A small audio embedding model, trained from scratch.
Training: adamw at rate 0.0039, 32400 steps, batches of 64, held-out accuracy 100%.
Data: trained on synthesized solo parts of chorales (CocoChorales), 39062 training examples, 53.1 epochs.
Rows from block 4, named by matrix and row number. Rows with one number belong to one channel. Each number is 128 + 32 x the weight over its row's rms, rounded and kept within 0 to 255. All counts start at 0. After the name is the row's rms in percent of the matrix's.
# filt: filter width-5 conv, dilation 16 (model.blocks.4.filt.weight, 128x128x5), inputs 0-18, a 5 kernel for each
# gate: gate width-5 conv, dilation 16 (model.blocks.4.gate.weight, 128x128x5), inputs 0-18, a 5 kernel for each
# out: residual pointwise conv (model.blocks.4.out.weight, 128x128x1, transposed), outputs 0-127
filt.4 099 [158 132 167 118  97 113 139 194 191 129 133 166 188 177 112  63 149 135 211 133 153 159 137 104 120 151 113 141 113 104 163 126 114 138  88 168 130  83 100 132 107 119 138  76 184 154 123 115 122 120 102  84  68 124 160 110 125  93 136 113 134 139 176 156 110 141 158 158 132 106 122 127 139 189  72  77 108 112  76 126 113 151 160 161  98 114 158 159 166 132 201 105 127  96 133]
gate.4 097 [ 57 133  68  87 140 150  91 163 126 146 163  83 175 132 143 178  84 132  76 123 190 100 169 166 143 107 108 116 110 143 140 195 148 174 187 119 163 114 142 128 168 145 115 174 137 146 150 121 160 170 117 180 100 163 108 132 177 144 168 152 146 122 126 134 176 123 160 129 121 128 126  64 132  96 170  48  91  47  86 127 144 148 197 157 169 126 155 117 140 140 178 124 147 131 135]
out.4 099 [110 145 119  63 145 168  86 144  98 127 113 126 218 105 161 106  98 132 122 112 117 139 176 118 109 133 145 144 158 119 148 106 134 101 134  99 134  85  91 166 160 117 117  84  86 163 103 188 117 148 116 173 163 107 132 114 172 142 115  91 154 137  91 105  98  76 101 131 115 107 156 107  81 107 179 114 110 143 131  83  64 123 112  62 189 129  57  82 154 122 134 177  81 102 143 160 145  90  76 198 181 125 114  98 135  99  87 155 107 167  60 109 158 113  75 139 132 131  77 141 119 118 141  74 153 111 105 152]
filt.5 099 [ 51  87 146  78 101 201 108 110  95 129 192  95 155 121 135 183  98 103 104 169 121 102 145  97  93  98 138 129 130 100 100 144 147 192 121  53 130 158 150 119 125 152 148  95 156  69 117 150 140  99 161 169  93 185 133 140 136 100 174 121 121 137 112 158  92  99  79 182  85 170 157 116 102 123  82  85 105 128 126 134 153 143 105 168 139 109 128 112 132 168 101  68 135  32 107]
gate.5 100 [142  72 110  82  99 129 170 154 144 155  89 131 161 195 110 114 172 134 171 139 148 162 157 184  77 100 139 131  99 153 108  37 104 111  89 175  73  96 112  61 191 133 139 136  97 147  81 115 114  65 132 116 112  92 198  87 145 123 129 138 141 145 120 170 141 120 133 118 144  77 100 186 185 185 134 167 201 153 146 134  78 137 135 143 136 165 129 114 113  96 116  94 132 101  97]
out.5 098 [160  97 143  69 128 138 150 163 156 158 160 117  46 113  63 102 144 110 117  84 156  92  85 113  89 160  93 184 122  78 102 169 103 170 129 168 118 147 100 167 102 141 148 151 182 104 103  94 113 146 155  53 118 102 146  77 124 128  92 157 113 170 158 157 165 147 120 128 170 101 124 139 117 111 135 151 167  70 137 184 187  73  70 175  58 147 132 141  94 132 116 125 131 183  91  85 175 191  91 148  94 151 125 153 141 177 137 174 107 146 144 138 155 114 105 106 152 118 146 124 113 108 133 153 148 142 134 108]
filt.6 099 [144 119 124 146 156 108 152  86  87 172  99 148  94 113 152  99 160  97 135 128 134 132 152 169 103 154 129  99 107 179 106 121 174 161 129 132 120 140 211  85 137 147 136 145  55 121 139 155 210 106 129 109 156 113 137  85 113 176  83 177 111 183 158 101 154 146 153 117 100  83  89 120 133 139 182 118 184 142 138  91  89 162 128  69 183 124 170 158 146  97 164 104 164 141 114]
gate.6 102 [171  97 119 120 131 117 121 109  90 107 126  93 101 104  75  94 135 109  72  95 167 143 148 164 147 144 141 135  97 128 218 147  83 201 119 167 118 114 175 135 130 115 137 179 181 235 166  99 205 133  95 138 131  99 133 115 158 118 116 101 152 147  95 176 132 133 103 125 174 135 138 152 120 108  85  96  91 105 162 128 154 154 117  98 108 204 185  62 187 152 140 135 104 188 135]
out.6 108 [138 154 147  93 145 160  89 150 120 142 172 101  91  84  89 117  82  96 169  82 127 131 184 133  73 137  74  92 130 196 143 155 128 175 164 165 169 138 133 168 135  92 135 121 153 109  63 103 205 177 162 135 109 134  96 148 183  98 142 133 108 187 116 134 111 104 147 128 171 128 113 163 188 200 121  80 129 104 134 123 133 193 151 110  81 112  88  90 169  83 110 125 150 131 142 115  90 129  88 150 137 115 132 138 141 124  98  83 101 151 136 181 127 191 149 158  77 158 115 129 123  81 158 172  79 132 134 133]
filt.7 102 [132 177 123 188 143 142 122  85 141 193 144 125  87 144 182 151  87 146 127 165 125 123 164 112 125  73 177 106 153 160 136  99  92  87 106  91 127 151 123  66 116 118 154  91  73 123 121 130 101  97 119 100 150 112  89 187  95 122  99 141 176 158 110 135 154 161 143  78 159 132 156 123  97 135 177 104 122 116 142 101 144 110  55 112 173 160  77  90  85 131  90 148 117  78 150]
gate.7 099 [127  99 116 118 149 124  95 128 102 168 123  99 108  99 152  64 136 109 196 101  83 181 113 101 176 150 103 110  64 145 140 194 102 110 124 138 152 100 147  92 121 185 180 157 133  95 197 114 120 126 140 111 155 161 100  83 124 120 111 191 192 176 122  92 158 117 127 133 118 135  97 138 107 119 166 136 134 140 150 140 163 124 111  63 175 100 183 127 135 146 115 130  76 135 109]
out.7 108 [145 123  84 140  43 191 109 172 151  99 166  86 191 102 110 149 191 107 117  49 137 114 139  59 160 147  84 163 103 117 122 118 102 155 163 162  99 120  84 103 160 152 100 129 107 135 136 165  97 171 105  92  87 145 161  63 164 140 150 103  48 193 132 141 119  88  96 126 151 117 116 108 175 132 157  80 125 118 116 113  94 123 104  96 111 118 118 110 127 110 109 142 156 138 169 190 104 107  93 155 173 116 150 175 125 139 152 180 207 100 101  94 107 152 132 160  93 128 125 136 112 116 133 144 106 120 168 137]
filt.8 100 [128 116 107 115 182 176 164 197 161 179 169 150 151 145 147 153 126 179 131 158 104 144 131 152  91 123 147 116 114 141 130 156 123 120 116 109 137  87 101  94 132  97  90 135 150 112 144 110 116 119 104 103 130 106  79 102 111 201 108  95 150 163 144 146 133 170  88 128 121 210 130 169 164 153 104 122 126 129 109 176 141 199 198 116 148 131 138 188 131 187 100 156 130 148 123]
gate.8 098 [162 158 116  66 136 159 179 196 169 128 124 138 188 136 123 109 154 165 178 128  95  73 135 150 161 152 153 118  91 116 150 132 125  90 163 106  84  97 100 178  93  75 124 162 137 124  91 140 112 190 136 111  93 142 112 179 132  91 140 141 149 151 111 117 129 135 130 139  74 105 147 165 167 156 163 136 140 130 105 106 196 203 143 140 129 141 163 149 144 134 168 154 102 140 158]
out.8 125 [121 124 144 130  98 142  91 152 124 134 116  93 197 113 152 130 127 109 132  60 109 122 173 102 157 154 140 164 154  95 144 165 125  95 123 142 136  85  70 140 157 144 137 117 172 132 135 172 148 114 125 107 190  98 202  97  63 160  88  88 109 155 204 135  65 112 100 158 110  94 156 118 139  95  96 109 131 125 116 145 110  46  82 101 125 129  94 171 108  98 149 148 115 116 138 162 200 125  91 172 170 160 152 129 156 125  62 149 165 146  88 108 188 135  52 128 140 162  95 147 140 107 128  68 129  94 126 153]
filt.9 096 [130 129 130  93 173 160  71 125 121 113 165  48 150 128  96 173  56 165 171  85  63 129 102 149 136 140 116 112 108 132 116 116 123 116  98  75 135 102 154 162  40 166 102 152 172 105 129 116 144 137 131 160 101 135 106 135 145 114  91  72 192 143 208 132 161 132 124 184 107 175 186  86 156 111  87 125 178 161 106 144 130  83 132  93  61 113 131  98  71 116 115 142  42  72 115]
gate.9 100 [132  82 102 103 166 110  48 142  96 153 136  73 132 129 176 138 118 144  75 148  88 112 101 160 139 195  93 110 111 129  97 180 123 148 140 107 192 136 165 119 128 122 129 122  98 112 175 122 135 145 116 219 162 153  69 127 171 155 174 112 124 148 181 172 161 140  61 130 111 203 164 112 139 124 170 204  95 189 122 130 108 105 160 144 140  93 130 150 165 149 112  63 112 170 119]
out.9 085 [114 152 134 146 128 172 110 143 117 162  37  93 143 116 151 132 167 113 118 140 123 113 127 136 190  83 158  96 131 110 157 142 165  75 116 148 164 108 123  97 200 130 165  72 150 138 167 171 131  84 102 147 148 153 173 134 150 108 114  69 171 148 129 153 140 101 125  99  55 105 168 145 144 115 141 170 114 167 139 136 136 113 143  87 145 101  27 157  84 131 136 136  68 154 173 151 138 118 108 112 187  96 128 143 110  81  98 112 159 124  78 140 181 120 156 178 118 174  76  97 152 134 156 113 197 145 152 155]
filt.10 100 [ 61 137 124 128 113 132 218 231 161 119 125 145 223 177 141 141 153 195 141 113 132  96 141 143 102 125 195 133 161 136 139  87  74  94 159 131 101  53 110 119 129  98 122 129  85 136  99 116  97 135 159 101  28  80 118 132  93  86  68 146 139 152 165 123 160  90 167 186 137 124 124 130 186 109 142 121 174 167 121 146 167 139 182 136 135 134 142 189  62 134 157 129 161 166 151]
gate.10 103 [ 82 131 165 150 142 138 215 129 115 170 122 172  97 132 136 124 185 109 135 140 110  87 110 130 120 122 118 163 112 151 134 119 132 133  44 121  97 105 146  29 125 138 117 105  81 106 104 129 129  49 172  79 134 116  93 164  81 162 132 170 158 152 127 104  93  79 166 113 104 145 136 131 128 120 170  45 144  92 103 126 168 201 158 106 155 160 194 157 155 100 145 141 165 184 130]
out.10 097 [ 95 131 137  93 138 163 110 112 143 174 121 111 149  58 151 148 100 102  93 104 125 167 152 104  86 128  83 162 167 168 188 123 142 111 117 129 139 125 148 138 115  99 162 100 154  98 168 140 110 152 165 118 150 192 157 127 167 169 140 131 111 120  89 158  81  86 120 122 155  67 155 152 119 119 169  93 112  87  92 114 156 134 125  61 114 134 112 110 144 100 125 176 130 156 150 138 239 159  40 137 162 129 156 143 120  88 129 117 146 192  89 123 148 197  74 149 117 160  56 112 145  82 123  78 124 105 144 137]
filt.11 097 [104  66 112 124  77  90 105 150 191 190  66 118 161 158 159 120 137 107 108 145 123 144 153 132 134  89 109 117 134 168 121 133 134  91  94 136 133 118 125 104 213 148 135 137 133 102 128 134  95  94 190 175 106 113 154 168 146 174 124 125  91 149 129 152 110  97  96 136 180  90  46 129 157  97 132 119 154 108 135 109  67 110 182 144 155 116 118 177 137 124 145 130 163 167 116]
gate.11 100 [ 98 119 166  91 129 170 157 110 120 115 172 142 135 119  55 184 164  73 109  89 169 132 165 145 100 102  90 150 142 164 132 149 176 159  97 120 107 183 141 148 151 132 171 117 141 125 142 199 161 112 120 110  75 139 184 127 161  66 154 120 103 146 114 101  77 128 166 156  88  81 155 158 103 149  58  58 133 131 122  93 141 150 104 143  90 114 185 151 118  64  95  72 136  71 144]
out.11 111 [ 79 115 120 203 111  47 152  91 137  75 142 147 113 152 101 178 129 141  90 175 107 134 115 149 106 140 169  76 117 146  98  83 132 111 120  90 113 163 188 103 120 143 149 207 104 119 144 105  83  89 151 120 138 183 115 137 148 106 111 134 118  73 120 129 157 112 181 141 100 102  94 140 149 145  96 114 139 145  82 140 132 138 162 151 128  99 189 112  98 133 149  89 182 117 115 128 115 123 164  37  97  96  94 146 113 121 143  89 182  70 110  75  91  76 169  95 119  88 155 104 169 148 104 158 103  97 101 102]
filt.12 103 [123 143 169 164 163 134 165 104 178 211 147 156 142 123 119 142 159 127 121 147 138 131 170  65  83 132 127 101 202 176  96  89 173  81  35  99  91 175  80  49 131 143 156 106 111 101  94 170  66  46 122  81 114 152 131 116  82 139 121 151 207 117 154 132 135 144 158 160 137 129 139 135 145  90 147 120 137 115 107 161 125 121 107 149 176  73 123 180 110 150 106 137 149 149 151]
gate.12 097 [137  13  77 172  54 157 105 179 140 129  99  66 159  97 128  92 135 154 108 148  94 112 129 128 159 144  68 110 107  64 157 163 101 102 152 132 126  84 153 153  91 117 114 178 181 146 137  97 126 171 120 215 129 131 118 165 237 169  91 153 163 135 113  61 131 153  67 131 128 116 103 123 166 105 150 140 149 109 192 161 189 176 139  68 125 176 157 130 122 162 161 126 108 174 188]
out.12 092 [118 174 146 175 129 209 108  76 143 123 142 118 174 134 142 118 152 107 131 107 125 143 152 111 106 161 128 141 133 137 198 160  89 164 115 144 110  88 133 151 129 176 136 104 124 129 170  79 145 108 141  74 156 118 178  27  58 211 141 139 112 161 164 117 104 133 120 126 208 141 135 122 163 104 155  76 145  88 107 112 152  79 162 136 162 166 119 136 120  65 154 163 182 111 122 163 138 146 139 179 136 133 175 131 157 149 119 147 135 112 132 147 134 164  25 154 133 144 103 117 101 110 155 118 130  84 152 138]
filt.13 099 [136  98 201 140 161 142 111 118 151 148 174 115 118 172 105 135 211 149 143  65 163 129 137 153 105 120  45 116 115 227 135 141 107 141 126 131 128 138 125 136 119 187 146 173  87 132 131 146 159 108 142 150  80 104 149 152 164 112 154 118 125 119  74 113 100 120 140 183 158 123 160 143 111 151  84 122 117 180  99  61 159  91  80 134 165 113 163 141 145 100 163 122 158 110 137]
gate.13 097 [145 151 121  83  42 210 135 146 164 125 194 115 150 149  91 171  81 130 149 180 140 115 118 119 112 134 175 112 120  60 110 148 156 160 108  86 140 144  98 114  97 126 111 144 161 128 132 148 150 124  76 122 121 157 182 114 101 134 158 179 112 157 169 211  48 141 130 160 140 120 221  80 126 148  93 118 109 124 116 180 167 187 166 151  84 152 108 175 172 131 155 141 149 141  77]
out.13 088 [186 161  80  85 106 203 115 179 109 137 123  89 110  79 111 138 144 178 115  42 179 106 118  76 131 129  90 111 123 146 124 128 121 176 154 157 139  99 110 131  94 149  76 101 139 122  95 118 161 180 119 121 100 119  91 104 163 137 140 157  84 174 144 163 139 103 117  80 141 134  74 127 130  90 168 113 132  60 141 130  69 128 127 165 120 130  86  65 135  80 106 148 105  78 148 193 114  73 110 180 160 117  88 192 135 149 119 154 135 151 131 130  86 125 115 137  88  81 115 183 123  79 126 133  99 109 136 152]
filt.14 103 [125 128 142 148 117  68  76 138 139 163 109 123 135 120 160  92 152 130 133 165 172 153 153 115 114 128  86 154 180 181 145 174  86 106  61 171 165 117 115  78 211 169 133 122  90 154 171 102 112  48 156 149 130 122 140  88 137 159 109 138 131 158 110  84 108 131 135 128 184  89  44  67 130  93 171  75 108  36 135  91  74 112 144 109 171 120 141  89  80  42 101  97  84  96  60]
gate.14 100 [ 78  77  98 126 130  81  87 110 120 100 125 121 159  93 116 163 145 159  98 108 147 228 127 105 144  46  97 109 132 136 154 142 138 151 151 132 179 115 137 117 162 155  79  95 104 136 191 120 129 140 151 110 157 163 142 138 114 154 187 208 129 147 126 145 138 146  94 115 106 100 107 159 115 112 160 138 131  48  92  94 104  99 156 168 169 129 124 104 160 117  71 132 120 116 130]
out.14 090 [ 85 148 129 195  86 157 107 110 159  89 148 101 171 103  89 160 124 107 144  74  91 102 121 111 130 134 130 108 143 136 144 142 109 128 108 124  87 114 155 114 143 165 101 106  83 135  86 119 132  74 105  83 115 149 179  49  91 154 101 127  77 188 152 167 141  96 142 140 142 122 131 123 170 127 164  52 122  94  95 134 117 124 137 129 148 119 173 107  96  48 146 129 219 126 123 163  77  63 130 122 138  71 117 152 144 154 126 147 178  94  91  87 118  67  60 155  84  96 119 109 140 101 147 140 116  80 141 124]
filt.15 101 [104 130 156 152 126 133  91 138 157 101 158 110 166 165 121 140 137 145 110 152 138 186 168 103 120 102  95 136 162 128 148 151 133 123 156 150 180 113  55 123 130 187 102 129  64 149 163 154 116 137 129 129  57 117 182 108 126 127 154 173  79  85  94 211 121 101 131 170 170  78 147 129 140 143 165 147 147 144 102  94 115  91 127 195 130 159 170 117 148 116 188 127 145 165 174]
gate.15 103 [154 104 144 118 132 116 133 126 138 166 100 149 107 126 165  66  92 112 137 112  86 173 126 120 134 135 133 156 151  94 235 159 150 108 159 159 169 136 121 126  94 155 151 118 132 150 153 146 117 117 202 120  98 140 109 164 147 126 145 179 131 122 104  95 144 136 143 142 131 138  68  87  89 122 145  86  66  83  57  68 193 137 106 135 156 166 151 151 120 168 142 153 123 125 125]
out.15 105 [156 101 113 148 139 127 131 120 134 152  91 143 132 126  71 111 136 106 165  81 119  65  81 107 130 141  86 130  95  62 108 138 105  91  53 115 117 134  76 109 187 120 154 116 144 139 114 118  97  54  85  86 130  86 187 102  90  92  91  67 118 163 150 115 149  92 145 123 105 126 176 186 128 145 123 126 114 123 124 178 118  60  97 149 102 104 121 155 109  60 127 118 138 204  84 149 158 171  62 100  82 110 138 108 139 123  71 101 158  99 116 132 158 139  98 142 126 147  98  77 127 161 164  96 175 121 147  99]
filt.16 099 [128  99 152 191  97  86  51 145 130 145  89 101 111 134 114  49 141 115  42 143 162 168 128 137 148 163  88 152 156 154 161 164 116 157 137 169 236 134 150 134 165 193 150 136 141 189 194 115 148 144 139 133 104 127 138 131 118 138 139 105 138  99 100 120 117 123  97 111 132 106 121 123 123 132 161 116 113  92 143  73 100  30 118 125 125 101 124 115 138 114 119 186 125 151  89]
gate.16 106 [176 232 109  92 141  99 172 128 135 152 102 122 132 116 124  91  66 132 168 139  93  82 131 169  89 121 175 132 101 155 166 118 107 125  83 191 129 118 140 129 135 120 151 182 109 168 129 124 158 127 158  97 164 132 142 117  81 140 143  70  84 148  95  92 122 121 198  69 142 133  62 131 144 150 129 179 210 178 148 155 137 157 119  86  93 173 164  91 156 101 168 151 125 117 139]
out.16 096 [165 142 109 113  78 108 138 145 117 141 111 153  91 139 130 184 136 169 119 104 103 104 200 118 145  85 108 105 151 161 169 102 165 100 105 118 202 104 132 115 176 131 140 116 115 181  92 152 111 136 102 202 113 108  89 125  81 127 134 117 133 144 150 155 137 107 133 105  53 149 148 187 152 150  89 123 122 159 113 135  76 119 171 131 126  90  77 134 175  76 140 126 118 137 149 181 114  69 112  94  85  70 127  92  95 108  63  56 173 107  95 131 122  93 188 124 136 131 101 104 146 171 141  86 156 153 193 155]
filt.17 100 [ 83  93  97 101  87  73 138 159  78  71 126 135 139 123  89 134 104 115  87 143 151  83 139 140 144  66 204 139 104 125 151 166 106 178 144 144  81  97 175 168 151  59 138 202 139 140 105  91 154 132 141 162 164 154 174 206 183 134 136 143 112 178 124 115  92 126  98 121 152  52 128 136 128  71 118 112  63 133 153 101  84 216 133 102 101 144 130 122 138 104 138 171  99 113  94]
gate.17 108 [173 178 142 143 108 123 179 133 115 161  91 136 137 130 156 118 168  92 115 151  82  99 135 144 115 184 130 114  75 119  88  89 151 231 161 126 124 150 168 126 118 128 151 101 125  82  95 139 182 129 149 114 150 122  99  96 125 141 192 159 114  68 142 155 125 104 141 100 135 186 109 120 126 122 134  88 126  65  73  82 104 141 131 184 158  66 139 161 206 157 137 116 164 219 174]
out.17 102 [ 85 117 167  98 172 115 115 100 170  98 125  64 171 147  99  95 194  64 129 125  74 126  72 179 131 105 134 123 141 103 122 168 105 116 119 105  92 148  81 168 135 112 103 134 114 112 118 117 180 113  65  94 114 123 153  85 162 119 112 107 154 134  71 124 141 102  71 143 180 121 125 103  89 156 173  74 115 149 129 104 151 110  84  98 150 140 133 139 127 171 132 112 110 156  80  57  55  90 145 163 170 110 119  98 132 153 165 176  65 108  80  90 140 125 128 141 140 222 132 133 146 126 155 100 163 131 122 131]
filt.18 104 [ 92  76 154  68 120 174 101 152 141 130 212 124 155 129 143 180 107 137 138  86 147 175 148 165 163 107  99  85 166 136 147 186 110 143  98  99 191 120 136 110 107 171 178  98 134 143 200 141 155 110  98 141  98 135 126 141 146 125 148 159 110 131 170 134 122 153 120 152  67 127 157 103 154 177 141  90  96 111 106 122 147 127 114 157 147 165 200 167 153 143 210 136 167 157 162]
gate.18 099 [139 125 133 188  44 125 167 142 143 106 187 147  96 124 120 137 104 132 112 142 218 156  66 148 135  42 176 153 145 111 178 126 172 138 168 187 116 113 139 116 224 145 114 153 133 183 147 148 141 159 109  97 148  98 186 104 122 119  98 185  92  90 178 141 136 156 125 123 185  58 111 150 120 109 175 164 165 133 161 105 107 148 172 131 145 150 120 181  93 165 160 114 103 174 131]
out.18 096 [116  97 110  98 130 156 110 105 137 132 129 168 134  75 149  86  66 105 179 109 137 133 131  80  74 150 128 153 157 160 141 155  87 110 102  95  95 143 138 103 148 103 150  96 116  94 119 126 118  95 115  93 132 130 166 144  61 143  77 146  69 126 154 115 121 140 141 163 186 130 174 160 123 107 165 100 132  97 104 180  97 134 115 132 117 152 136  80 103  50 161 141 182  88  98 188 211 162  70 100 122 117 161 103 136 151 114  58 176 145 134 141 119 161  60 163  97  88 111  96 121 116 128 133  97  54  94 114]
filt.19 100 [ 86 179  78 182  68 117 124 121 122 109 110 133 121 115 169 175 110 169  85 180 183 144  98 133 154 114 165 113 147  50 136  87 170 102 136 162 143 126 133 123 170 173 134 179 136 169 106 142 119 138 125 116 136 107 148  81  84 134  93 130  93  93 192 106  82  91 135 117 176  62 122  89 130  66 168  93 143 106 175 118  73  94 120 117  83 143  84 142  97 121 153 128 107 132 120]
gate.19 098 [114 135 108 173  99 111 145  96 173 188 101 111 113 171 183 161  91 111 121 224 102 104 112 164 114 111 189 132 162  98 170 114 181 148 145 156 115 122 138 112 145  95 103  90 112 177 116 128 133 139 137 146 168  77  96  84 150 152 133  88 164 144  90 132 139 116 115  82 159 161 123 145 130 155 155 137 105 114  83 139  91 173 135 166 174 148  77  66  90 171  92 108 104  75 107]
out.19 103 [135 137 122 134 152  86 166  96 114 173 121 153  53 113 125 147  27 166 151 127 132 121 145 156  68 161 124  69 168 163 106 115 163 142  94 114 182 109 201 124  71 133 193 134 136 145  91  87 127  80 187 131 164 138  89 162  92 134 107 165 145  65 128 111 170 128 181 103 117 109 112 164 139 130 103 117 130  99 119 159 149 148 154 162  99 160 101 121 132  86 170 130 120 129 115  88 165 174  90  92  60 156 129 122 122  97  71  58 119 154 116 164 124 105 141  84 138 115 109  95 134 126 146 131  83 124  95 110]
filt.20 098 [192  77 135  85 144 168 114 102 143 148 161  85 141 119 130 109 159 128 170 126 153 157 188 113 164 118  96  73 152 137 170 142 120  88  94 153 130 163  87 139 159 130 164  66 154 172 170 165  98 138  56 168  62 159  79  74 165  94 154  54 105 106 110  87  83 206  70 164  56 141 125 167 122 196 156 194 140 193 117 139 117 108  60 116  67 155 148 166  87  87 151 122 139  74 143]
gate.20 100 [117 102 103 139 170 127 115 146 114 116 163  96 170 100 109 122  88 142  83  99 183 102 197 131 149 109 124 117 127 172 105 177 169 183 116 143 144 156 176 168 180 149 123 161 147 129 138 186 168 136 114 175  66 136 115 149 132 105 154 104 116 174 140 160  55 156 101 121 162  91 109 117 179  87 144 101 123 149 209 127 114 133 142 159 111 146 143 150 193  67 110 168 146 127 134]
out.20 102 [ 95 124  99 116 100 123 110 136  99 139 133 124 104 126  92 165  79 123 173  94  91  57 146 118  91 163 123 121 134 118  94  94 145 153  70 157 162  93 143 128 183 137 155 114 111 157  20 152  80  62 132 120 147 105 122  79 141  41 162 125 128 124 146 101 171  80 138  86 140 135 191 127 148 140 101  97 110 154 131 157  85 138 122  86 141 103 124 142 144  65 113 139 122  94 144 139 105 127  54 112 105 139 129  98 100  92 122 100 167  90  37  90 135  65 155 142 131 104  99  85 117 127 145  80 129 119 107  95]
filt.21 102 [ 92 144 170 131 193 125 115 133 119 205 116 123 138 162 146 167  93  91 140 113 130 156 141 199 113 119 139 129 109 208 114 149 149 160  27 139 184 119 189  91 147 138 101 162 122 114 164 138 171  41 160 110 122  51  79 102  97 158  82  53 151 138 119 128 121 105 108 139 166 181 129 137 148 132 109  84 136 141  95 137 106 138 138  75 142  98 119 157 153  74 130 162 119 146  90]
gate.21 098 [147  61  96  76 129 197 153 152 129 133 203 172 128 145 141 161 131 135 138  93  93 142 134 149 140 158 138 104 119 102 142 170 125 126 153  83 131 148 118 167  75 104 188 164 189 106 139 129 111 149  93 162 120 145  72 140 166 120 152  87 153 169 142  99 102 122  86 128 103 192 172 161 100  94  77 126 108 112 111 134 216 187 130 123  81  85 152 139 115 112 118 138 113 145 107]
out.21 090 [146 138 149 131 126 145 124 132 186  91  99  65 122 111 113 122 230  86 102 107 122  83 128  99 207 121 107 151 126 105 153 161 143 121 136 173 120 126 100 153 173 165 173 120 184 133 156 148 179 125 120  78 137 124 181 104 100 164 115  98 105 191 150 123 120 121 117 121 166  77 147 164 181 155 106  85 153 126 137 171 199 119  93  94  89 125 105 144 106 118 130 185 135 185 136 132 120 124 131 173 206  95 131 163 124 115 105 190 152 123  95 115 182 118 131 162 144 191 116 110 131 116 174 172 165 114 142 141]
filt.22 097 [167 110 162 154 212 127 151 101 126 118 112 120 112 106  84  83 145 106 188  75 163  71 155  63 136 111 162 140 105 124 129  45 135 133 137 197  83 145 102 169 211 120 195  77 121 161  53 142  95 133 121 175 145 196 132  68  83 127 120 156 104  90 138 155 108 135  99 132  86 147  66  99  88 136 109 131 110 165 187 149  85 160 105 152 114 146  67 118 129 140 176 115 149 150 161]
gate.22 102 [ 91  94 160 100 110  72 167 122 196 133 117 163 107 146 145 167 129 100 157 158 132  97 127 126 141  70 134 153 153 107 246 113 174  75 124 158 100 171  75 119  95 109 145 133 153 197  86 174  73 146 142 138 140 127 137 205 104 159 108 113 152 179 115 145  57 118 140 120 114 121 181 121 126 140 137  85 148 117 145 162 141 156 155 149  81 167  95 147 123 144 133 135 174  89 129]
out.22 096 [177 162 107 122 139 142 181 188 147 160  68  95 162 154 153  99 130 166 148  99 158 123 127 116 132  90 165 114  98 145 103 112 136 132 117 151 104 120  89  92 117 101  72 118 182 125 209 128 154 174 100 136 125 116 117 134 170 185 149 168 120 121 110 101  83 166  84  85 132 146 131 109  53  88 128 102 137  88 154 138 112  92 101 185 135 172 146 154  86 165  98 130  96 105 138 174  38 108 186 126 125 161 118 166 113 152 134 129 119 152 212 123 119 175 126 124 149 112 201 186  94 146 107 114 107 128 117 141]
filt.23 101 [179 153 137 115 153 107 152 130  84 117 133 126 153 127  74 154 119 199 128  99  87 129 167 187 107 140 137  72  88 190 132 101 142 186  97 127 104 166 189 135 114 123 139 165 134 127 108 138 230 118 156 100 140 142 171 121 143 131 169 106 100 136  50 100  86 106 134 112 103 109 146 149 131 168 104 149 161 124 123 122 107 143  82  76  49 114 148 115 153  80  72 119 138 133 144]
gate.23 100 [114 166 148  94 147 147 160 151 137 131 158  77 128 125 108 164  68 101 154  79 104  44 114 100 116 137 179 152 112 184 140 116 129 154 112  91 110 144 110 106  28 117 120 141  75 101  79 107 142  92 134 147  96 120 150 136 121  70 107 160  99 139 111 109 114 146 181 158 113  87 149  64  92  89 148  73 147 156 139  97 168 165 157 138 162 109 140 141 161  98 106 142 141 120 125]
out.23 091 [132 188 158 120 145 146 132 102  94 132 123  65 113  91 145 125 145 126 133 134 116 113  82 156 168  72 115  61 138 122 120 203 112 189 182 126 159 125 132 198  85 132  91  73 142  50 126  70 216 166 145 147 114 118  87 143 128 158 115 118 132 138 108 156 117 165 111 121 137 159  50  94 149  83 142  99 123 121 143 101 134 123 142 124 133 150  86  94 116 154 133 130 124 115 128  91  99  55 190 151 149 106 104 148 169 168  97 137  59 139 139 140 137 130 161 139 109 136 146 178 139  52 142 171 139 129 151 136]
filt.24 097 [139  97 108  91 183 129  70 135 130 106  94 103  84 106 144 119 182 150 168  84 131  79  91 100 117 142  62 128 100 151  84 166  95  76 113 131 140 114  70 129 190 134 124 143 141 115 158  98  62 101 124 158 175 178 130  90 141 158 184  99 113 155 130 130 122 150 129  87 102 137  95 107 122 120 128  92 126 102  93 112  63  84 130 115 101 116 143 170 105  68 145 118 103 136 151]
gate.24 104 [149  87 105 149 133 123 105 154 132 190 102  98 117  78 158 104 139 135  69 138 119  99  87 111  64 149 129 139 176 162 134 123  95  91 115 121 111  76 146  16  82 108 112 153  54 121 133  80 118  79 128 143 165 129 147 164 147 131  81 183 146 133 169 112 174 122  82 128  93 103 132 144 133 111 154 126 170  99 119  80 145 124 188 106 228 121 144 138  55  99 115 104  98 198 142]
out.24 096 [125 128 152 194 109 148 110  83 100 100 133 172 134 175 153  86  97 109 147 127 145 145 167 216  70  92 147  75 118 152 162 170  53  83 120  85 110 162 149 119 133 124 102 136  99 155 138 111 140 132  63 154 107 133 139 139  62 137 135 113 141 151 167 144 125 124 162 160 110 180 148 147 140 135 106 146 127 139 109 113 101 119 175 179 165  84 142 154 147  88 162 123 196  98 103 108 121 139 200 126 124 109 103 101 156 156 128  87 152  28 191 194  92 112 112 155  70 132 120 127 131 145 123 129  97 106 151 116]